config = dict(
    model='rotation predictor',
    depths=[3, 3, 3, 3],
    widths=[64, 128, 256, 512],
    beta2=0.95,
    eps=1e-08,
    adamw_lr_other_params=0.0028,
    grad_clip=0.5,
    batch_size=256,
)
Rows from block 8 of a small rotation predictor, named by matrix and row number. Rows with one number belong to one channel. Each number is 200 + 40 x the weight over its row's rms, rounded and kept within 0 to 999. All counts start at 0. After the name is the row's rms in percent of the matrix's.
After each channel's rows are labels from the 100 images, of 14848, where the channel reaches its highest value: "colour at peak" is the nearest of a few named colours to the mean colour under the peak; "peak at" is the part of the image that holds the peak. Only what is clearly more common there than usual is listed. The data: retinal OCT scans (Kermany 2017).
# convs0: first 3x3 conv (model.blocks.8.convs.0.weight, 256x256x3x3, each kernel summed), inputs 0-127
# convs1: second 3x3 conv (model.blocks.8.convs.1.weight, 256x256x3x3, transposed, each kernel summed), outputs 0-127

convs0.150,097,249,152,279,139,220,251,208,206,139,179,236,131,157,216,162,198,199,186,277,196,207,143,230,266,193,206,279,213,202,248,206,195,245,208,216,202,246,200,196,130,159,224,226,155,290,218,175,244,157,239,140,234,199,199,217,261,270,263,205,178,296,176,212,188,159,253,192,204,234,210,249,179,199,193,186,198,208,185,155,193,202,134,245,214,133,203,192,199,179,230,187,149,166,168,144,220,245,175,161,154,194,209,176,185,285,209,239,159,188,305,256,147,128,223,211,223,256,170,208,191,210,194,195,153,161,209,183,169
convs1.150,093,156,278,103,163,212,160,149,218,172,218,223,264,226,208,219,222,225,253,240,204,105,131,156,214,244,172,225,175,226,179,258,246,207,184,193,163,198,185,234,149,227,163,113,215,182,173,165,119,214,168,222,135,163,150,268,162,173,159,162,174,177,175,162,209,124,167,218,175,169,175,212,135,113,177,134,193,223,211,210,204,174,174,227,199,213,226,160,190,195,192,154,226,168,171,120,213,186,200,156,87,147,130,206,195,175,132,174,172,234,167,120,245,208,210,162,137,207,161,177,220,201,160,172,167,242,191,231,229
colour at peak: grey
peak at: top left

convs0.209,097,166,217,217,225,224,187,134,212,183,214,208,250,243,140,190,74,98,126,241,215,172,160,229,129,229,185,201,207,250,154,247,200,216,183,213,223,132,168,230,218,176,187,239,133,143,169,181,164,160,214,221,214,117,167,227,163,150,166,195,225,222,192,163,261,222,252,150,232,188,175,247,159,207,226,266,238,229,226,213,201,224,208,178,198,228,236,221,172,158,211,213,136,222,176,237,208,129,206,241,176,294,248,143,252,226,199,278,198,237,244,145,231,224,182,238,199,146,209,188,203,240,233,163,250,358,198,166,194
convs1.209,096,241,248,148,201,185,174,207,233,200,132,208,201,154,166,148,207,217,148,247,159,208,181,249,203,193,164,210,141,270,167,137,157,200,206,201,252,202,178,182,136,240,244,164,165,213,206,207,260,207,235,163,196,277,229,137,204,267,225,273,227,204,167,190,154,139,219,155,204,165,233,151,152,181,247,168,205,222,210,221,94,152,181,200,206,211,173,152,235,176,209,156,245,294,204,191,139,214,255,218,135,256,180,179,201,137,219,187,259,133,263,177,218,207,206,239,197,207,204,188,210,129,190,100,274,210,227,150,196
colour at peak: grey
peak at: centre

convs0.202,099,171,169,263,221,194,139,259,186,221,177,228,229,203,252,205,177,146,228,139,143,158,146,239,243,131,155,160,215,207,225,160,143,256,204,244,208,250,216,239,239,224,206,120,216,174,160,136,180,208,144,212,163,211,183,194,174,175,114,240,264,154,177,145,222,228,191,227,234,224,281,232,181,139,169,143,176,236,189,203,152,181,243,294,143,272,210,272,160,188,265,193,161,234,271,153,129,189,215,169,179,225,218,173,193,251,123,225,256,192,132,157,250,230,182,195,205,167,236,142,203,276,208,158,158,148,204,225,196
convs1.202,099,211,214,191,185,167,189,190,157,198,195,219,286,221,186,194,181,202,136,179,284,199,166,188,170,219,227,202,296,179,160,182,183,225,254,164,204,198,164,227,196,168,232,102,223,208,141,242,201,210,133,183,235,235,199,186,153,259,262,187,185,137,168,156,178,169,216,205,246,223,160,280,179,175,126,155,220,106,167,190,189,259,193,192,226,187,183,171,207,219,142,209,206,243,173,171,263,200,204,221,192,280,196,223,165,196,233,224,180,181,197,251,246,196,243,192,213,173,167,296,201,249,167,118,155,196,175,177,213
colour at peak: grey
peak at: centre

convs0.25,106,201,166,194,142,231,201,138,225,134,195,176,226,152,203,322,202,175,195,115,163,203,221,181,159,189,252,268,247,151,139,219,158,172,236,229,208,195,201,177,184,228,170,258,181,238,211,215,141,193,224,222,240,231,185,278,179,249,134,167,171,215,172,181,166,162,215,221,224,190,241,108,166,262,164,233,212,259,134,202,242,243,237,229,180,218,162,227,195,215,207,229,223,151,210,186,202,178,166,217,231,247,137,280,222,227,202,141,217,110,216,255,298,144,249,214,214,131,171,213,209,181,227,223,142,161,177,152,148
convs1.25,103,192,167,140,164,222,202,126,168,220,194,121,217,281,214,215,225,220,285,292,216,190,197,190,195,149,222,221,207,235,188,148,189,265,168,142,151,128,154,195,171,213,247,234,196,292,230,243,179,255,215,196,172,201,166,206,142,116,203,174,133,178,295,244,194,158,217,244,136,147,254,164,215,223,234,164,219,129,222,239,189,179,176,207,218,182,252,210,174,194,238,205,210,244,198,243,219,205,186,221,209,207,202,197,162,168,231,229,180,207,172,209,195,329,223,163,181,266,226,151,197,231,162,196,151,183,191,247,140
colour at peak: white
peak at: bottom centre

convs0.199,099,169,258,218,184,191,182,254,179,218,229,208,249,173,176,160,232,173,201,304,259,208,229,236,266,213,227,210,186,212,243,221,218,220,179,216,156,165,231,227,213,221,273,226,243,217,241,173,183,223,244,207,176,212,164,232,171,244,167,193,209,193,157,209,196,215,169,176,212,187,203,237,188,263,190,170,177,179,214,221,189,173,200,209,157,176,127,132,158,184,175,283,248,177,124,242,143,212,257,179,229,211,208,209,252,183,224,146,141,152,226,158,291,171,205,197,174,274,186,278,215,210,185,231,201,199,211,209,215
convs1.199,106,187,196,199,258,221,163,171,258,226,168,226,217,172,182,202,174,179,233,251,149,230,206,251,209,192,214,225,243,196,158,147,183,331,138,232,181,291,136,222,221,156,206,220,224,201,193,186,112,142,185,185,108,218,269,177,170,209,231,197,201,187,244,213,203,176,136,267,132,87,313,194,109,177,177,214,196,222,97,250,166,201,190,141,256,215,325,233,233,227,233,162,209,243,237,193,241,207,197,166,149,230,240,249,199,261,225,191,263,208,269,229,218,248,182,176,218,214,197,179,224,220,185,139,181,161,155,214,147
colour at peak: grey
peak at: middle right

convs0.9,108,173,216,264,219,193,270,239,172,226,211,153,153,168,190,271,209,153,173,163,209,187,212,201,167,244,117,217,177,124,206,204,196,194,273,242,184,130,296,234,202,182,183,177,173,198,191,228,74,101,214,176,167,179,230,181,227,170,200,267,201,123,269,175,167,236,195,169,231,160,187,185,252,217,236,211,114,226,198,226,206,192,192,291,198,245,139,162,212,230,193,219,208,157,189,266,142,237,179,176,267,221,203,231,189,109,217,179,218,171,173,142,230,199,178,239,191,172,230,184,182,258,270,100,113,192,235,257,260
convs1.9,113,149,156,265,169,146,202,185,156,189,162,199,127,153,210,203,241,271,235,199,136,163,185,275,291,141,218,191,208,249,159,194,210,224,142,201,215,293,107,188,227,242,239,164,183,232,285,218,254,224,176,218,149,246,211,160,207,260,181,210,237,199,159,188,149,210,242,207,253,211,161,187,242,217,205,190,220,204,197,184,262,231,211,229,231,204,139,198,145,163,230,217,197,215,67,247,164,211,228,200,226,211,301,254,157,196,243,232,201,129,261,147,172,244,238,164,256,268,212,197,226,231,197,253,248,203,163,93,221
colour at peak: grey
peak at: centre