A small rotation predictor, trained from scratch: trained on retinal OCT scans (Kermany 2017).
Rows from block 6 of a small rotation predictor, named by matrix and row number. Rows with one number belong to one channel. Each number is 50 + 15 x the weight over its row's rms, rounded and kept within 0 to 99. All counts start at 0.
After each channel's rows are labels from the 100 images, of 14848, where the channel reaches its highest value: "strongest on" is what is common among them. Only what is clearly more common there than usual is listed. The data: retinal OCT scans (Kermany 2017). In brackets: how many of the 100, against the usual share in percent.
# convs0: first 3x3 conv, stride 2 (model.blocks.6.convs.0.weight, 256x128x3x3, each kernel summed), inputs 64-127
# convs1: second 3x3 conv (model.blocks.6.convs.1.weight, 256x256x3x3, transposed, each kernel summed), outputs 64-127

convs0.31:49 49 30 62 59 65 52 59 31 33 46 35 52 12 21 47 65 40 54 41 59 51 49 44 56 78 58 59 41 52 42 50 73 38 72 37 63 37 57 43 44 40 73 33 67 45 33 52 83 21 35 67 46 58 26 40 39 75 67 26 30 33 48 67
convs1.31:76 71 30 32 36 45 44 36 34 57 44 51 28 61 43 49 62 38 71 37 42 68 81 28 55 49 43 53 69 33 59 60 47 52 49 80 61 62 54 47 48 38 35 51 25 17 40 49 37 60 70 82 38 54 75 55 47 49 28 64 51 53 71 90
strongest on: finding: normal (84 vs 51.6)

convs0.0:52 20 63 37 63 51 33 42 49 38 60 72 47 73 50 40 30 47 44 37 40 63 50 24 31 41 32 77 70 40 52 38 59 40 28 24 31 50 34 16 32 52 35 77 33 47 50 58 33 55 77 36 43 52 29 49 42 49 54 40 84 62 31 24
convs1.0:28 44 46 40 60 46 34 35 41 38 34 61 33 73 27 24 36 47 36 33 51 33 67 32 35 48 27 36 54 26 34 44 37 60 39 46 51 70 22 39 46 75 53 58 77 79 36 27 46 50 78 44 40 64 30 61 29 74 55 15 39 67 35 37
strongest on: finding: diabetic macular edema (37 vs 11.7)

convs0.233:37 71 65 57 88 58 40 72 89 28 78 59 41 50 51 33 51 54 35 28 29 48 51 51 51 46 47 29 31 55 37 63 55 44 56 35 20 61 61 67 56 39 57 66 44 48 49 57 76 58 55 63 41 99 51 61 38 38 41 49 34 49 38 55
convs1.233:35 50 43 45 80 47 71 61 44 39 18 43 44 40 52 38 38 24 29 45 31 32 52 33 63 41 31 57 63 47 67 27 51 53 45 40 53 35 39 40 42 35 50 27 52 14 25 67 70 61 31 68 47 38 51 49 76 59 19 56 62 42 62 58
strongest on: finding: diabetic macular edema (33 vs 11.7)

convs0.153:62 37 35 56 75 49 35 55 22 59 34 37 51 51 57 41 33 38 51 56 60 48 46 45 29 64 54 46 26 75 63 73 56 56 74 43 31 70 36 37 57 66 16 40 58 41 59 58 39 36 59 35 25 36 37 58 38 80 53 52 55 69 31 56
convs1.153:50 43 48 55 64 47 54 16 62 40 50 42 49 62 60 32 47 30 56 39 92 17 39 71 50 53 55 53 37 16 31 53 77 48 42 42 42 25 44 36 59 73 65 34 52 45 68 44 47 49 52 33 53 48 32 55 50 44 42 39 39 74 44 69
strongest on: finding: diabetic macular edema (46 vs 11.7)

convs0.245:23 31 51 53 35 68 62 43 52 42 62 43 62 58 65 37 25 58 43 48 29 40 54 33 28 56 39 82 54 62 47 35 44 76 36 43 55 57 48 37 72 24 19 42 67 49 24 50 12 54 48 38 44 28 38 47 57 53 72 48 33 57 60 40
convs1.245:29 50 63 66 15 41 79 64 66 83 33 36 37 60 40 50 56 72 56 73 15 31 37 33 46 48 33 44 44 58 44 35 45 31 47 38 33 92 50 62 72 53 44 57 25 45 63 39 79 45 34 38 15 59 38 46 48 44 58 43 63 42 50 33
strongest on: finding: diabetic macular edema (28 vs 11.7)

convs0.64:44 38 44 58 40 73 42 61 64 56 64 31 50 66 82 62 57 49 24 21 26 58 36 39 48 60 35 60 71 46 57 43 34 69 75 71 32 54 61 42 62 43 35 50 37 23 64 62 41 48 43 58 39 55 65 64 40 58 53 42 75 20 55 29
convs1.64:42 42 73 37 53 63 51 66 37 56 70 58 65 46 53 56 56 45 37 72 35 80 85 36 32 55 29 54 42 51 63 70 49 51 21 08 35 65 38 51 56 36 52 60 48 43 56 45 33 35 46 54 22 74 46 56 75 24 38 29 36 39 64 44
strongest on: finding: diabetic macular edema (29 vs 11.7)

convs0.123:50 50 64 47 45 47 40 17 68 40 88 42 40 60 49 61 80 41 71 49 68 50 44 33 54 60 30 27 38 45 60 60 74 60 45 25 43 58 43 28 50 47 51 75 46 49 52 36 16 39 50 54 85 54 71 40 45 55 39 57 35 54 63 50
convs1.123:51 40 72 64 50 44 63 58 54 23 36 58 48 55 31 57 27 39 62 57 52 79 43 48 42 47 34 26 59 42 51 46 62 48 59 46 53 62 40 54 40 59 38 65 54 30 40 45 40 28 46 57 64 65 57 43 52 50 34 52 51 42 65 17
strongest on: finding: diabetic macular edema (31 vs 11.7)

convs0.164:56 46 31 48 51 71 52 28 64 59 45 56 40 46 40 51 59 48 41 60 83 53 42 71 81 41 58 47 63 46 31 59 40 49 46 47 43 34 42 37 63 47 45 51 74 31 73 37 38 23 68 66 32 28 23 69 59 66 57 82 39 84 62 51
convs1.164:73 59 50 65 42 15 51 33 29 47 64 54 30 58 51 52 71 22 91 61 25 26 33 38 58 34 61 52 61 70 46 67 52 48 31 63 53 58 53 81 47 82 51 58 46 86 57 13 38 34 26 66 28 63 40 54 34 73 52 51 64 55 40 43
strongest on: finding: normal (78 vs 51.6)

convs0.106:48 38 49 48 23 50 37 55 46 49 39 53 42 46 50 41 42 38 33 49 61 39 40 36 41 50 36 43 46 49 59 35 42 25 34 64 79 46 72 23 36 54 65 58 22 54 60 59 29 33 51 32 70 39 56 36 62 50 49 28 31 37 19 42
convs1.106:51 46 31 43 59 54 40 75 55 35 52 46 48 40 42 20 70 52 49 29 53 46 29 50 50 54 31 77 59 64 61 90 36 49 29 48 49 40 59 48 58 48 52 65 51 45 84 30 45 27 57 43 63 79 43 21 22 47 47 48 56 31 03 64
strongest on: finding: diabetic macular edema (30 vs 11.7)

convs0.3:50 93 31 27 56 51 74 14 47 35 56 26 49 57 42 50 51 58 61 21 40 47 61 30 44 78 69 49 46 47 39 54 46 51 48 52 37 56 40 59 43 76 57 09 49 45 61 42 58 54 43 59 36 21 58 61 43 66 62 58 44 69 71 68
convs1.3:22 40 40 30 52 44 42 23 51 53 46 57 56 42 61 42 83 73 50 34 54 56 45 65 36 49 43 77 56 51 45 13 45 65 66 31 53 38 68 65 36 56 25 77 54 36 54 87 30 33 27 32 57 21 43 53 44 72 42 67 25 28 38 29
strongest on: finding: diabetic macular edema (30 vs 11.7)

convs0.101:38 46 57 59 62 35 62 75 56 42 41 48 51 27 47 38 40 53 66 34 48 72 61 57 41 59 50 25 74 45 16 55 55 28 51 63 58 39 48 48 39 53 32 37 53 24 59 53 57 63 51 47 34 70 54 71 51 51 58 69 31 74 54 33
convs1.101:73 44 40 49 73 43 43 41 66 41 50 48 43 51 50 61 53 54 45 30 35 61 99 73 46 50 56 55 41 40 56 48 58 35 61 81 65 58 53 49 50 48 47 27 34 21 49 67 60 70 58 42 68 48 39 34 64 62 50 53 56 74 72 49
strongest on: finding: normal (79 vs 51.6)

convs0.208:63 42 52 60 47 29 61 46 09 35 54 29 36 53 76 60 64 70 43 60 57 42 21 43 65 55 49 31 46 55 63 39 17 51 48 44 40 55 37 99 51 50 59 44 60 39 43 36 81 47 53 38 27 77 67 47 44 10 62 53 59 46 51 56
convs1.208:44 63 53 41 65 62 35 15 55 32 37 58 71 27 40 47 22 46 24 72 55 48 61 70 57 35 37 53 57 40 60 31 33 56 44 25 39 29 59 41 54 31 54 64 39 47 20 71 45 57 87 43 55 71 29 62 35 67 40 63 70 67 43 36
strongest on: finding: choroidal neovascularization (62 vs 29.3)

convs0.139:62 33 31 52 52 59 44 72 28 59 21 74 43 40 32 54 72 63 53 65 43 64 59 93 51 78 42 54 61 65 53 44 39 34 42 50 53 47 52 47 80 49 53 35 57 58 53 48 70 46 73 51 69 88 73 39 50 50 76 58 20 58 35 28
convs1.139:27 53 63 49 62 74 48 44 50 55 41 75 48 55 50 65 28 52 33 42 59 67 62 31 21 40 35 36 53 58 47 26 69 57 58 62 55 59 66 30 38 55 24 63 40 60 38 52 44 68 66 43 76 57 35 72 61 46 48 36 60 53 72 46
strongest on: finding: normal (86 vs 51.6)

convs0.57:50 28 64 64 67 62 34 25 60 33 76 32 31 46 51 27 57 57 74 61 41 47 40 52 52 66 41 81 51 37 47 37 60 58 46 09 69 42 30 70 70 48 23 40 49 22 37 51 60 02 63 66 46 40 35 59 16 45 41 43 56 15 54 58
convs1.57:53 63 69 45 13 50 49 33 61 49 39 59 44 50 50 66 67 54 67 35 71 42 41 58 80 42 33 51 58 36 48 73 59 38 54 55 12 47 49 33 62 24 49 45 53 47 56 32 60 28 35 64 61 68 84 88 55 49 53 61 45 41 48 21
strongest on: finding: diabetic macular edema (28 vs 11.7)

convs0.254:59 34 56 64 40 58 51 48 27 63 55 33 61 38 40 71 42 45 24 59 56 42 48 56 41 50 47 46 24 67 44 34 51 71 47 57 43 43 76 54 43 45 40 65 39 39 34 40 40 17 52 56 53 16 65 60 41 25 27 38 54 40 54 58
convs1.254:74 49 41 51 55 51 68 56 66 55 56 25 57 60 60 31 66 42 51 44 71 38 33 31 48 46 34 50 39 54 35 53 55 57 36 58 35 45 75 57 67 41 54 35 44 23 53 52 69 64 30 54 36 60 67 38 73 33 65 24 41 42 52 70
strongest on: finding: diabetic macular edema (42 vs 11.7)

convs0.6:32 57 23 70 71 63 32 58 31 34 40 39 63 55 46 27 72 30 52 34 54 53 63 63 73 29 72 27 36 46 47 50 46 29 33 74 60 32 66 73 25 60 65 41 58 29 62 60 49 71 35 36 61 87 56 77 53 44 30 46 47 73 47 41
convs1.6:32 40 28 50 56 48 68 43 59 41 35 48 34 60 18 64 63 28 59 18 41 56 58 38 58 57 45 48 35 30 57 39 35 44 51 10 74 40 57 33 45 61 29 71 40 00 25 62 50 62 62 78 36 55 32 59 32 41 37 68 57 43 36 52
strongest on: finding: choroidal neovascularization (62 vs 29.3)

convs0.199:35 52 32 36 43 45 45 74 29 62 31 42 63 40 57 64 28 37 73 59 46 48 55 54 29 33 40 35 24 71 45 48 41 61 26 39 64 24 57 52 20 40 54 45 50 46 26 48 19 45 43 58 71 23 45 27 53 33 56 36 40 47 58 42
convs1.199:35 65 45 70 42 71 54 52 65 77 67 40 26 54 45 45 44 56 49 42 63 49 21 43 61 36 46 75 23 71 67 55 59 36 30 50 39 47 45 49 58 61 57 33 43 36 61 32 71 40 52 19 46 31 37 47 87 28 50 78 42 42 23 77
strongest on: finding: diabetic macular edema (33 vs 11.7)

convs0.86:47 62 62 56 48 40 35 35 44 32 44 52 53 21 51 68 48 46 60 78 54 25 39 60 46 30 94 50 29 44 44 39 40 19 31 42 48 51 28 80 45 31 44 83 48 47 46 32 51 31 39 30 33 49 58 43 19 34 38 57 54 25 52 32
convs1.86:48 61 23 32 57 29 45 51 50 36 62 78 78 56 44 44 31 47 75 51 59 61 60 51 46 58 25 47 54 34 66 37 49 44 40 32 28 46 39 52 56 63 35 55 42 20 38 58 44 63 54 74 20 46 66 72 77 31 24 44 54 69 33 59
strongest on: finding: choroidal neovascularization (63 vs 29.3)

convs0.15:57 45 63 38 45 27 77 65 30 44 32 40 45 58 84 59 22 49 27 85 79 43 61 30 39 62 53 38 79 74 40 33 49 53 50 42 54 78 46 52 53 34 39 38 41 43 45 76 68 37 71 36 36 61 56 49 49 45 33 18 27 58 72 57
convs1.15:68 51 69 45 36 71 55 43 64 24 37 60 72 33 46 41 30 48 08 70 46 74 52 80 42 30 39 32 57 32 32 56 30 37 41 37 44 56 66 32 68 51 38 43 81 38 51 52 60 44 39 44 54 58 34 31 47 42 30 52 38 44 36 22
strongest on: finding: diabetic macular edema (31 vs 11.7)

convs0.174:47 28 48 45 47 44 39 44 69 74 60 51 60 52 60 59 48 42 57 60 20 74 48 61 34 34 40 74 43 41 39 44 58 43 40 54 42 63 34 45 43 69 44 53 41 37 32 59 39 55 18 50 54 01 44 60 69 60 58 43 24 54 73 67
convs1.174:66 26 61 58 22 41 27 68 51 58 72 43 37 42 62 68 40 69 54 70 69 49 49 50 71 46 51 59 45 32 44 32 75 42 47 69 19 48 55 61 53 64 37 58 30 74 36 42 27 36 35 48 52 42 55 43 51 42 36 25 32 42 63 32
strongest on: finding: diabetic macular edema (28 vs 11.7)

convs0.160:74 35 65 62 62 61 80 29 38 46 45 50 39 38 56 55 48 26 61 50 64 56 58 52 34 35 49 77 56 50 51 46 43 70 55 39 40 29 33 64 68 47 39 46 23 56 61 58 67 39 54 50 41 71 14 21 45 52 51 54 74 44 35 34
convs1.160:43 59 54 53 59 49 56 40 22 50 40 32 53 50 24 33 57 71 75 76 40 56 45 75 28 50 48 43 58 19 51 34 30 38 52 39 52 72 34 49 38 67 56 38 41 52 63 19 48 49 48 65 26 32 45 48 47 28 63 44 55 72 41 53
strongest on: finding: diabetic macular edema (33 vs 11.7)

convs0.91:58 49 17 29 76 58 50 52 66 52 61 31 50 47 42 45 27 49 46 38 58 32 51 50 27 62 14 28 31 56 35 61 59 36 43 59 67 46 65 59 32 50 43 99 46 40 39 55 45 50 47 65 43 40 52 58 49 43 46 66 70 51 31 70
convs1.91:70 54 37 41 67 30 08 44 56 38 22 46 58 72 65 67 44 49 57 52 52 78 45 16 20 19 45 73 43 51 36 34 74 50 51 53 50 44 29 49 75 60 25 58 47 75 66 42 27 64 59 33 45 44 59 59 28 61 55 68 62 55 33 47
strongest on: finding: diabetic macular edema (29 vs 11.7)

convs0.24:64 09 38 47 45 35 51 46 30 31 39 50 40 54 45 40 34 69 54 55 36 47 63 48 41 60 55 33 46 43 42 24 45 66 49 48 36 42 99 38 41 53 66 59 36 40 27 64 82 38 49 47 76 25 70 68 53 30 54 63 28 28 66 22
convs1.24:42 38 64 37 30 73 38 45 41 65 21 46 53 41 54 42 43 49 26 34 46 51 43 49 66 18 36 66 49 78 31 53 46 40 24 48 59 39 41 50 48 34 54 46 34 74 44 46 64 34 43 37 29 57 59 24 20 41 71 50 69 35 56 43
strongest on: finding: diabetic macular edema (41 vs 11.7)

convs0.184:41 32 50 26 29 35 48 26 60 40 42 36 52 60 53 54 76 44 75 42 37 26 26 32 48 53 35 40 54 31 89 40 42 68 13 39 51 44 30 44 30 58 49 54 54 38 43 47 36 42 76 37 54 63 38 31 46 61 40 51 62 32 36 30
convs1.184:33 37 26 50 37 47 30 65 44 60 44 49 57 36 15 41 58 47 32 56 59 72 51 63 50 37 22 60 45 54 47 67 24 41 27 55 33 45 45 66 13 56 65 60 54 41 60 56 54 54 36 40 29 77 61 47 36 54 72 56 36 17 27 43
strongest on: finding: diabetic macular edema (29 vs 11.7)

convs0.198:57 05 69 51 48 45 37 46 34 30 65 32 27 42 61 38 41 67 41 84 70 37 16 46 56 46 29 47 49 72 46 66 60 43 55 36 42 58 51 23 48 58 21 53 62 21 62 14 36 37 64 71 61 45 46 73 49 56 46 57 28 67 41 38
convs1.198:52 49 30 49 52 52 67 58 80 58 63 35 59 48 42 41 42 59 72 68 76 17 47 70 61 38 28 33 51 39 34 33 59 38 61 82 33 41 31 56 39 50 69 64 32 45 33 16 40 49 24 47 36 36 29 36 45 40 43 54 51 74 23 62
strongest on: finding: choroidal neovascularization (60 vs 29.3)

convs0.98:61 38 85 33 50 40 27 27 88 36 78 58 45 19 64 58 20 58 28 56 78 47 53 39 51 49 30 46 51 50 60 84 54 50 70 30 19 65 52 46 45 76 47 42 54 48 51 43 47 57 75 33 44 50 82 53 50 56 59 78 28 52 34 54
convs1.98:51 27 54 51 47 40 59 36 33 22 55 48 45 69 46 30 54 41 57 40 64 24 58 42 51 42 60 43 70 37 60 21 25 40 86 49 55 15 46 51 50 38 32 51 27 56 45 73 46 14 33 39 22 36 18 52 45 42 11 53 32 61 49 54
strongest on: finding: diabetic macular edema (32 vs 11.7)

convs0.131:75 07 36 44 43 68 40 74 78 35 62 43 39 37 31 52 30 57 62 66 64 35 47 56 49 48 77 28 23 33 51 67 27 44 49 46 54 52 50 67 47 47 67 46 58 29 52 70 72 29 11 34 46 43 23 81 40 54 36 37 45 51 40 55
convs1.131:21 52 39 21 40 71 50 61 34 60 26 42 49 40 63 34 26 20 77 30 66 38 57 49 51 31 40 34 43 49 56 38 33 61 62 39 36 39 59 60 38 29 42 52 00 73 35 52 58 36 44 60 43 42 66 51 43 72 31 45 66 35 33 29
strongest on: finding: choroidal neovascularization (68 vs 29.3)

convs0.191:57 30 35 44 50 60 68 58 72 56 62 18 54 66 46 75 78 39 45 58 37 83 72 43 50 65 22 75 53 52 51 17 45 54 35 32 39 54 66 56 40 09 47 68 39 28 35 50 53 37 25 36 44 39 55 56 33 19 36 51 72 39 42 84
convs1.191:32 62 57 26 60 56 24 51 69 37 69 50 36 65 48 36 41 36 52 70 34 51 60 50 52 45 44 73 43 65 37 47 47 64 66 51 32 55 55 62 49 46 45 44 77 23 37 47 36 43 64 70 34 76 38 57 50 51 44 61 70 38 90 39
strongest on: finding: diabetic macular edema (31 vs 11.7)

convs0.128:58 74 58 54 56 45 52 34 74 39 67 30 33 66 52 73 64 36 41 62 27 54 42 66 27 64 47 34 42 35 35 59 60 32 48 56 40 31 47 30 68 34 45 45 32 20 42 45 69 51 43 37 22 34 25 50 24 25 51 53 22 58 40 41
convs1.128:59 74 16 30 36 50 67 39 50 50 49 69 52 45 68 46 38 68 39 45 64 30 54 30 48 70 19 60 15 48 32 84 75 58 47 28 58 17 37 48 71 44 40 37 45 37 55 62 43 35 57 37 21 49 56 24 47 36 42 61 63 26 54 50
strongest on: finding: diabetic macular edema (28 vs 11.7)

convs0.121:48 65 43 57 85 56 42 71 26 28 29 59 43 62 45 43 30 64 43 54 60 53 73 59 45 31 73 36 48 86 70 62 51 42 41 35 44 73 64 55 59 42 52 53 41 50 78 31 73 51 84 37 38 34 43 71 39 38 50 35 23 52 45 56
convs1.121:67 56 51 56 53 37 52 17 55 26 22 28 48 41 43 50 59 25 32 71 50 26 43 46 53 76 32 24 52 55 41 61 59 55 66 30 72 70 41 21 68 43 42 64 65 57 56 51 29 56 30 50 37 24 49 60 29 46 52 43 52 51 74 49
strongest on: finding: diabetic macular edema (29 vs 11.7)

convs0.93:36 70 52 64 31 48 36 50 27 51 23 50 55 48 50 41 67 17 72 29 79 54 51 35 51 42 67 48 05 43 56 32 39 68 31 70 43 23 29 51 53 63 55 37 29 62 48 58 45 36 49 47 47 49 53 41 19 51 45 63 77 51 35 57
convs1.93:53 52 37 54 31 42 58 40 36 53 62 42 38 69 35 52 50 35 33 63 51 78 90 59 55 80 46 47 40 24 56 47 48 76 31 51 45 67 46 34 19 89 39 48 79 75 39 56 47 38 67 17 48 45 47 70 62 45 30 47 42 54 29 35
strongest on: finding: diabetic macular edema (30 vs 11.7)

convs0.168:69 33 63 59 20 47 55 61 53 26 48 75 30 72 53 65 78 64 53 28 43 44 71 61 44 50 33 51 40 48 58 41 48 48 19 39 40 29 53 60 32 53 60 38 22 74 58 44 46 22 54 60 81 31 19 72 20 38 21 57 74 26 79 43
convs1.168:62 54 46 48 71 51 28 44 33 32 34 28 52 52 53 36 49 36 26 60 57 48 27 51 77 55 57 79 51 60 17 76 51 56 50 37 59 50 37 36 63 54 44 56 38 58 72 40 38 46 47 65 96 13 52 55 39 51 39 61 61 52 33 35
strongest on: finding: diabetic macular edema (32 vs 11.7)

convs0.2:67 58 67 40 53 50 24 46 21 03 38 50 41 58 73 17 44 48 40 34 33 36 42 50 55 51 61 33 62 22 41 60 19 37 41 25 45 61 66 48 58 68 41 46 48 34 32 56 56 41 33 64 88 72 71 72 35 51 45 33 35 39 47 32
convs1.2:30 49 31 27 47 48 45 41 50 38 40 17 47 29 32 14 70 39 81 63 50 29 50 32 64 29 50 50 37 55 40 53 54 30 39 62 33 40 68 33 50 66 36 55 24 37 74 38 42 47 38 60 37 54 52 49 49 64 55 41 64 39 43 42
strongest on: finding: choroidal neovascularization (63 vs 29.3)

convs0.17:58 43 65 51 61 59 50 68 34 32 32 68 38 54 49 57 70 73 59 23 32 44 51 57 61 24 80 42 52 33 44 54 46 37 59 30 46 25 67 60 60 36 48 56 54 33 52 51 96 31 64 51 53 46 67 61 35 14 28 36 22 38 26 46
convs1.17:27 73 50 52 67 48 73 65 41 77 48 55 20 24 50 47 37 37 55 66 44 23 56 52 51 49 69 76 75 75 41 24 42 63 66 61 40 50 49 24 45 74 22 58 94 28 33 43 32 77 47 55 28 59 66 50 51 79 42 52 68 56 47 43
strongest on: finding: diabetic macular edema (29 vs 11.7)

convs0.148:89 27 48 56 57 53 68 79 16 36 14 45 37 57 68 65 37 52 50 21 53 66 76 28 55 55 49 40 52 58 51 29 65 63 67 46 61 69 34 71 56 62 61 42 55 47 36 46 72 28 63 44 46 44 48 38 67 51 55 43 54 66 54 35
convs1.148:59 39 77 49 70 55 62 49 42 25 60 72 73 45 56 31 59 37 64 69 26 26 66 70 48 63 44 63 47 26 29 27 53 61 43 43 61 44 58 60 76 39 45 53 52 11 55 41 61 53 54 52 43 37 44 64 51 25 57 11 37 38 71 50
strongest on: finding: normal (80 vs 51.6)

convs0.239:20 69 37 54 35 53 56 49 37 76 58 29 18 72 51 54 36 65 44 25 39 42 38 49 30 55 46 56 27 28 66 43 72 43 56 39 44 67 80 36 39 40 35 56 37 56 13 53 78 40 58 52 34 39 43 75 33 57 33 37 65 42 44 56
convs1.239:52 25 70 41 34 53 48 41 33 59 41 48 52 46 28 52 42 69 37 34 47 49 48 46 55 54 52 40 45 65 65 87 31 42 64 49 42 31 39 69 50 59 42 56 58 62 53 43 21 41 39 27 40 37 37 61 59 66 50 61 47 54 36 44
strongest on: finding: diabetic macular edema (33 vs 11.7)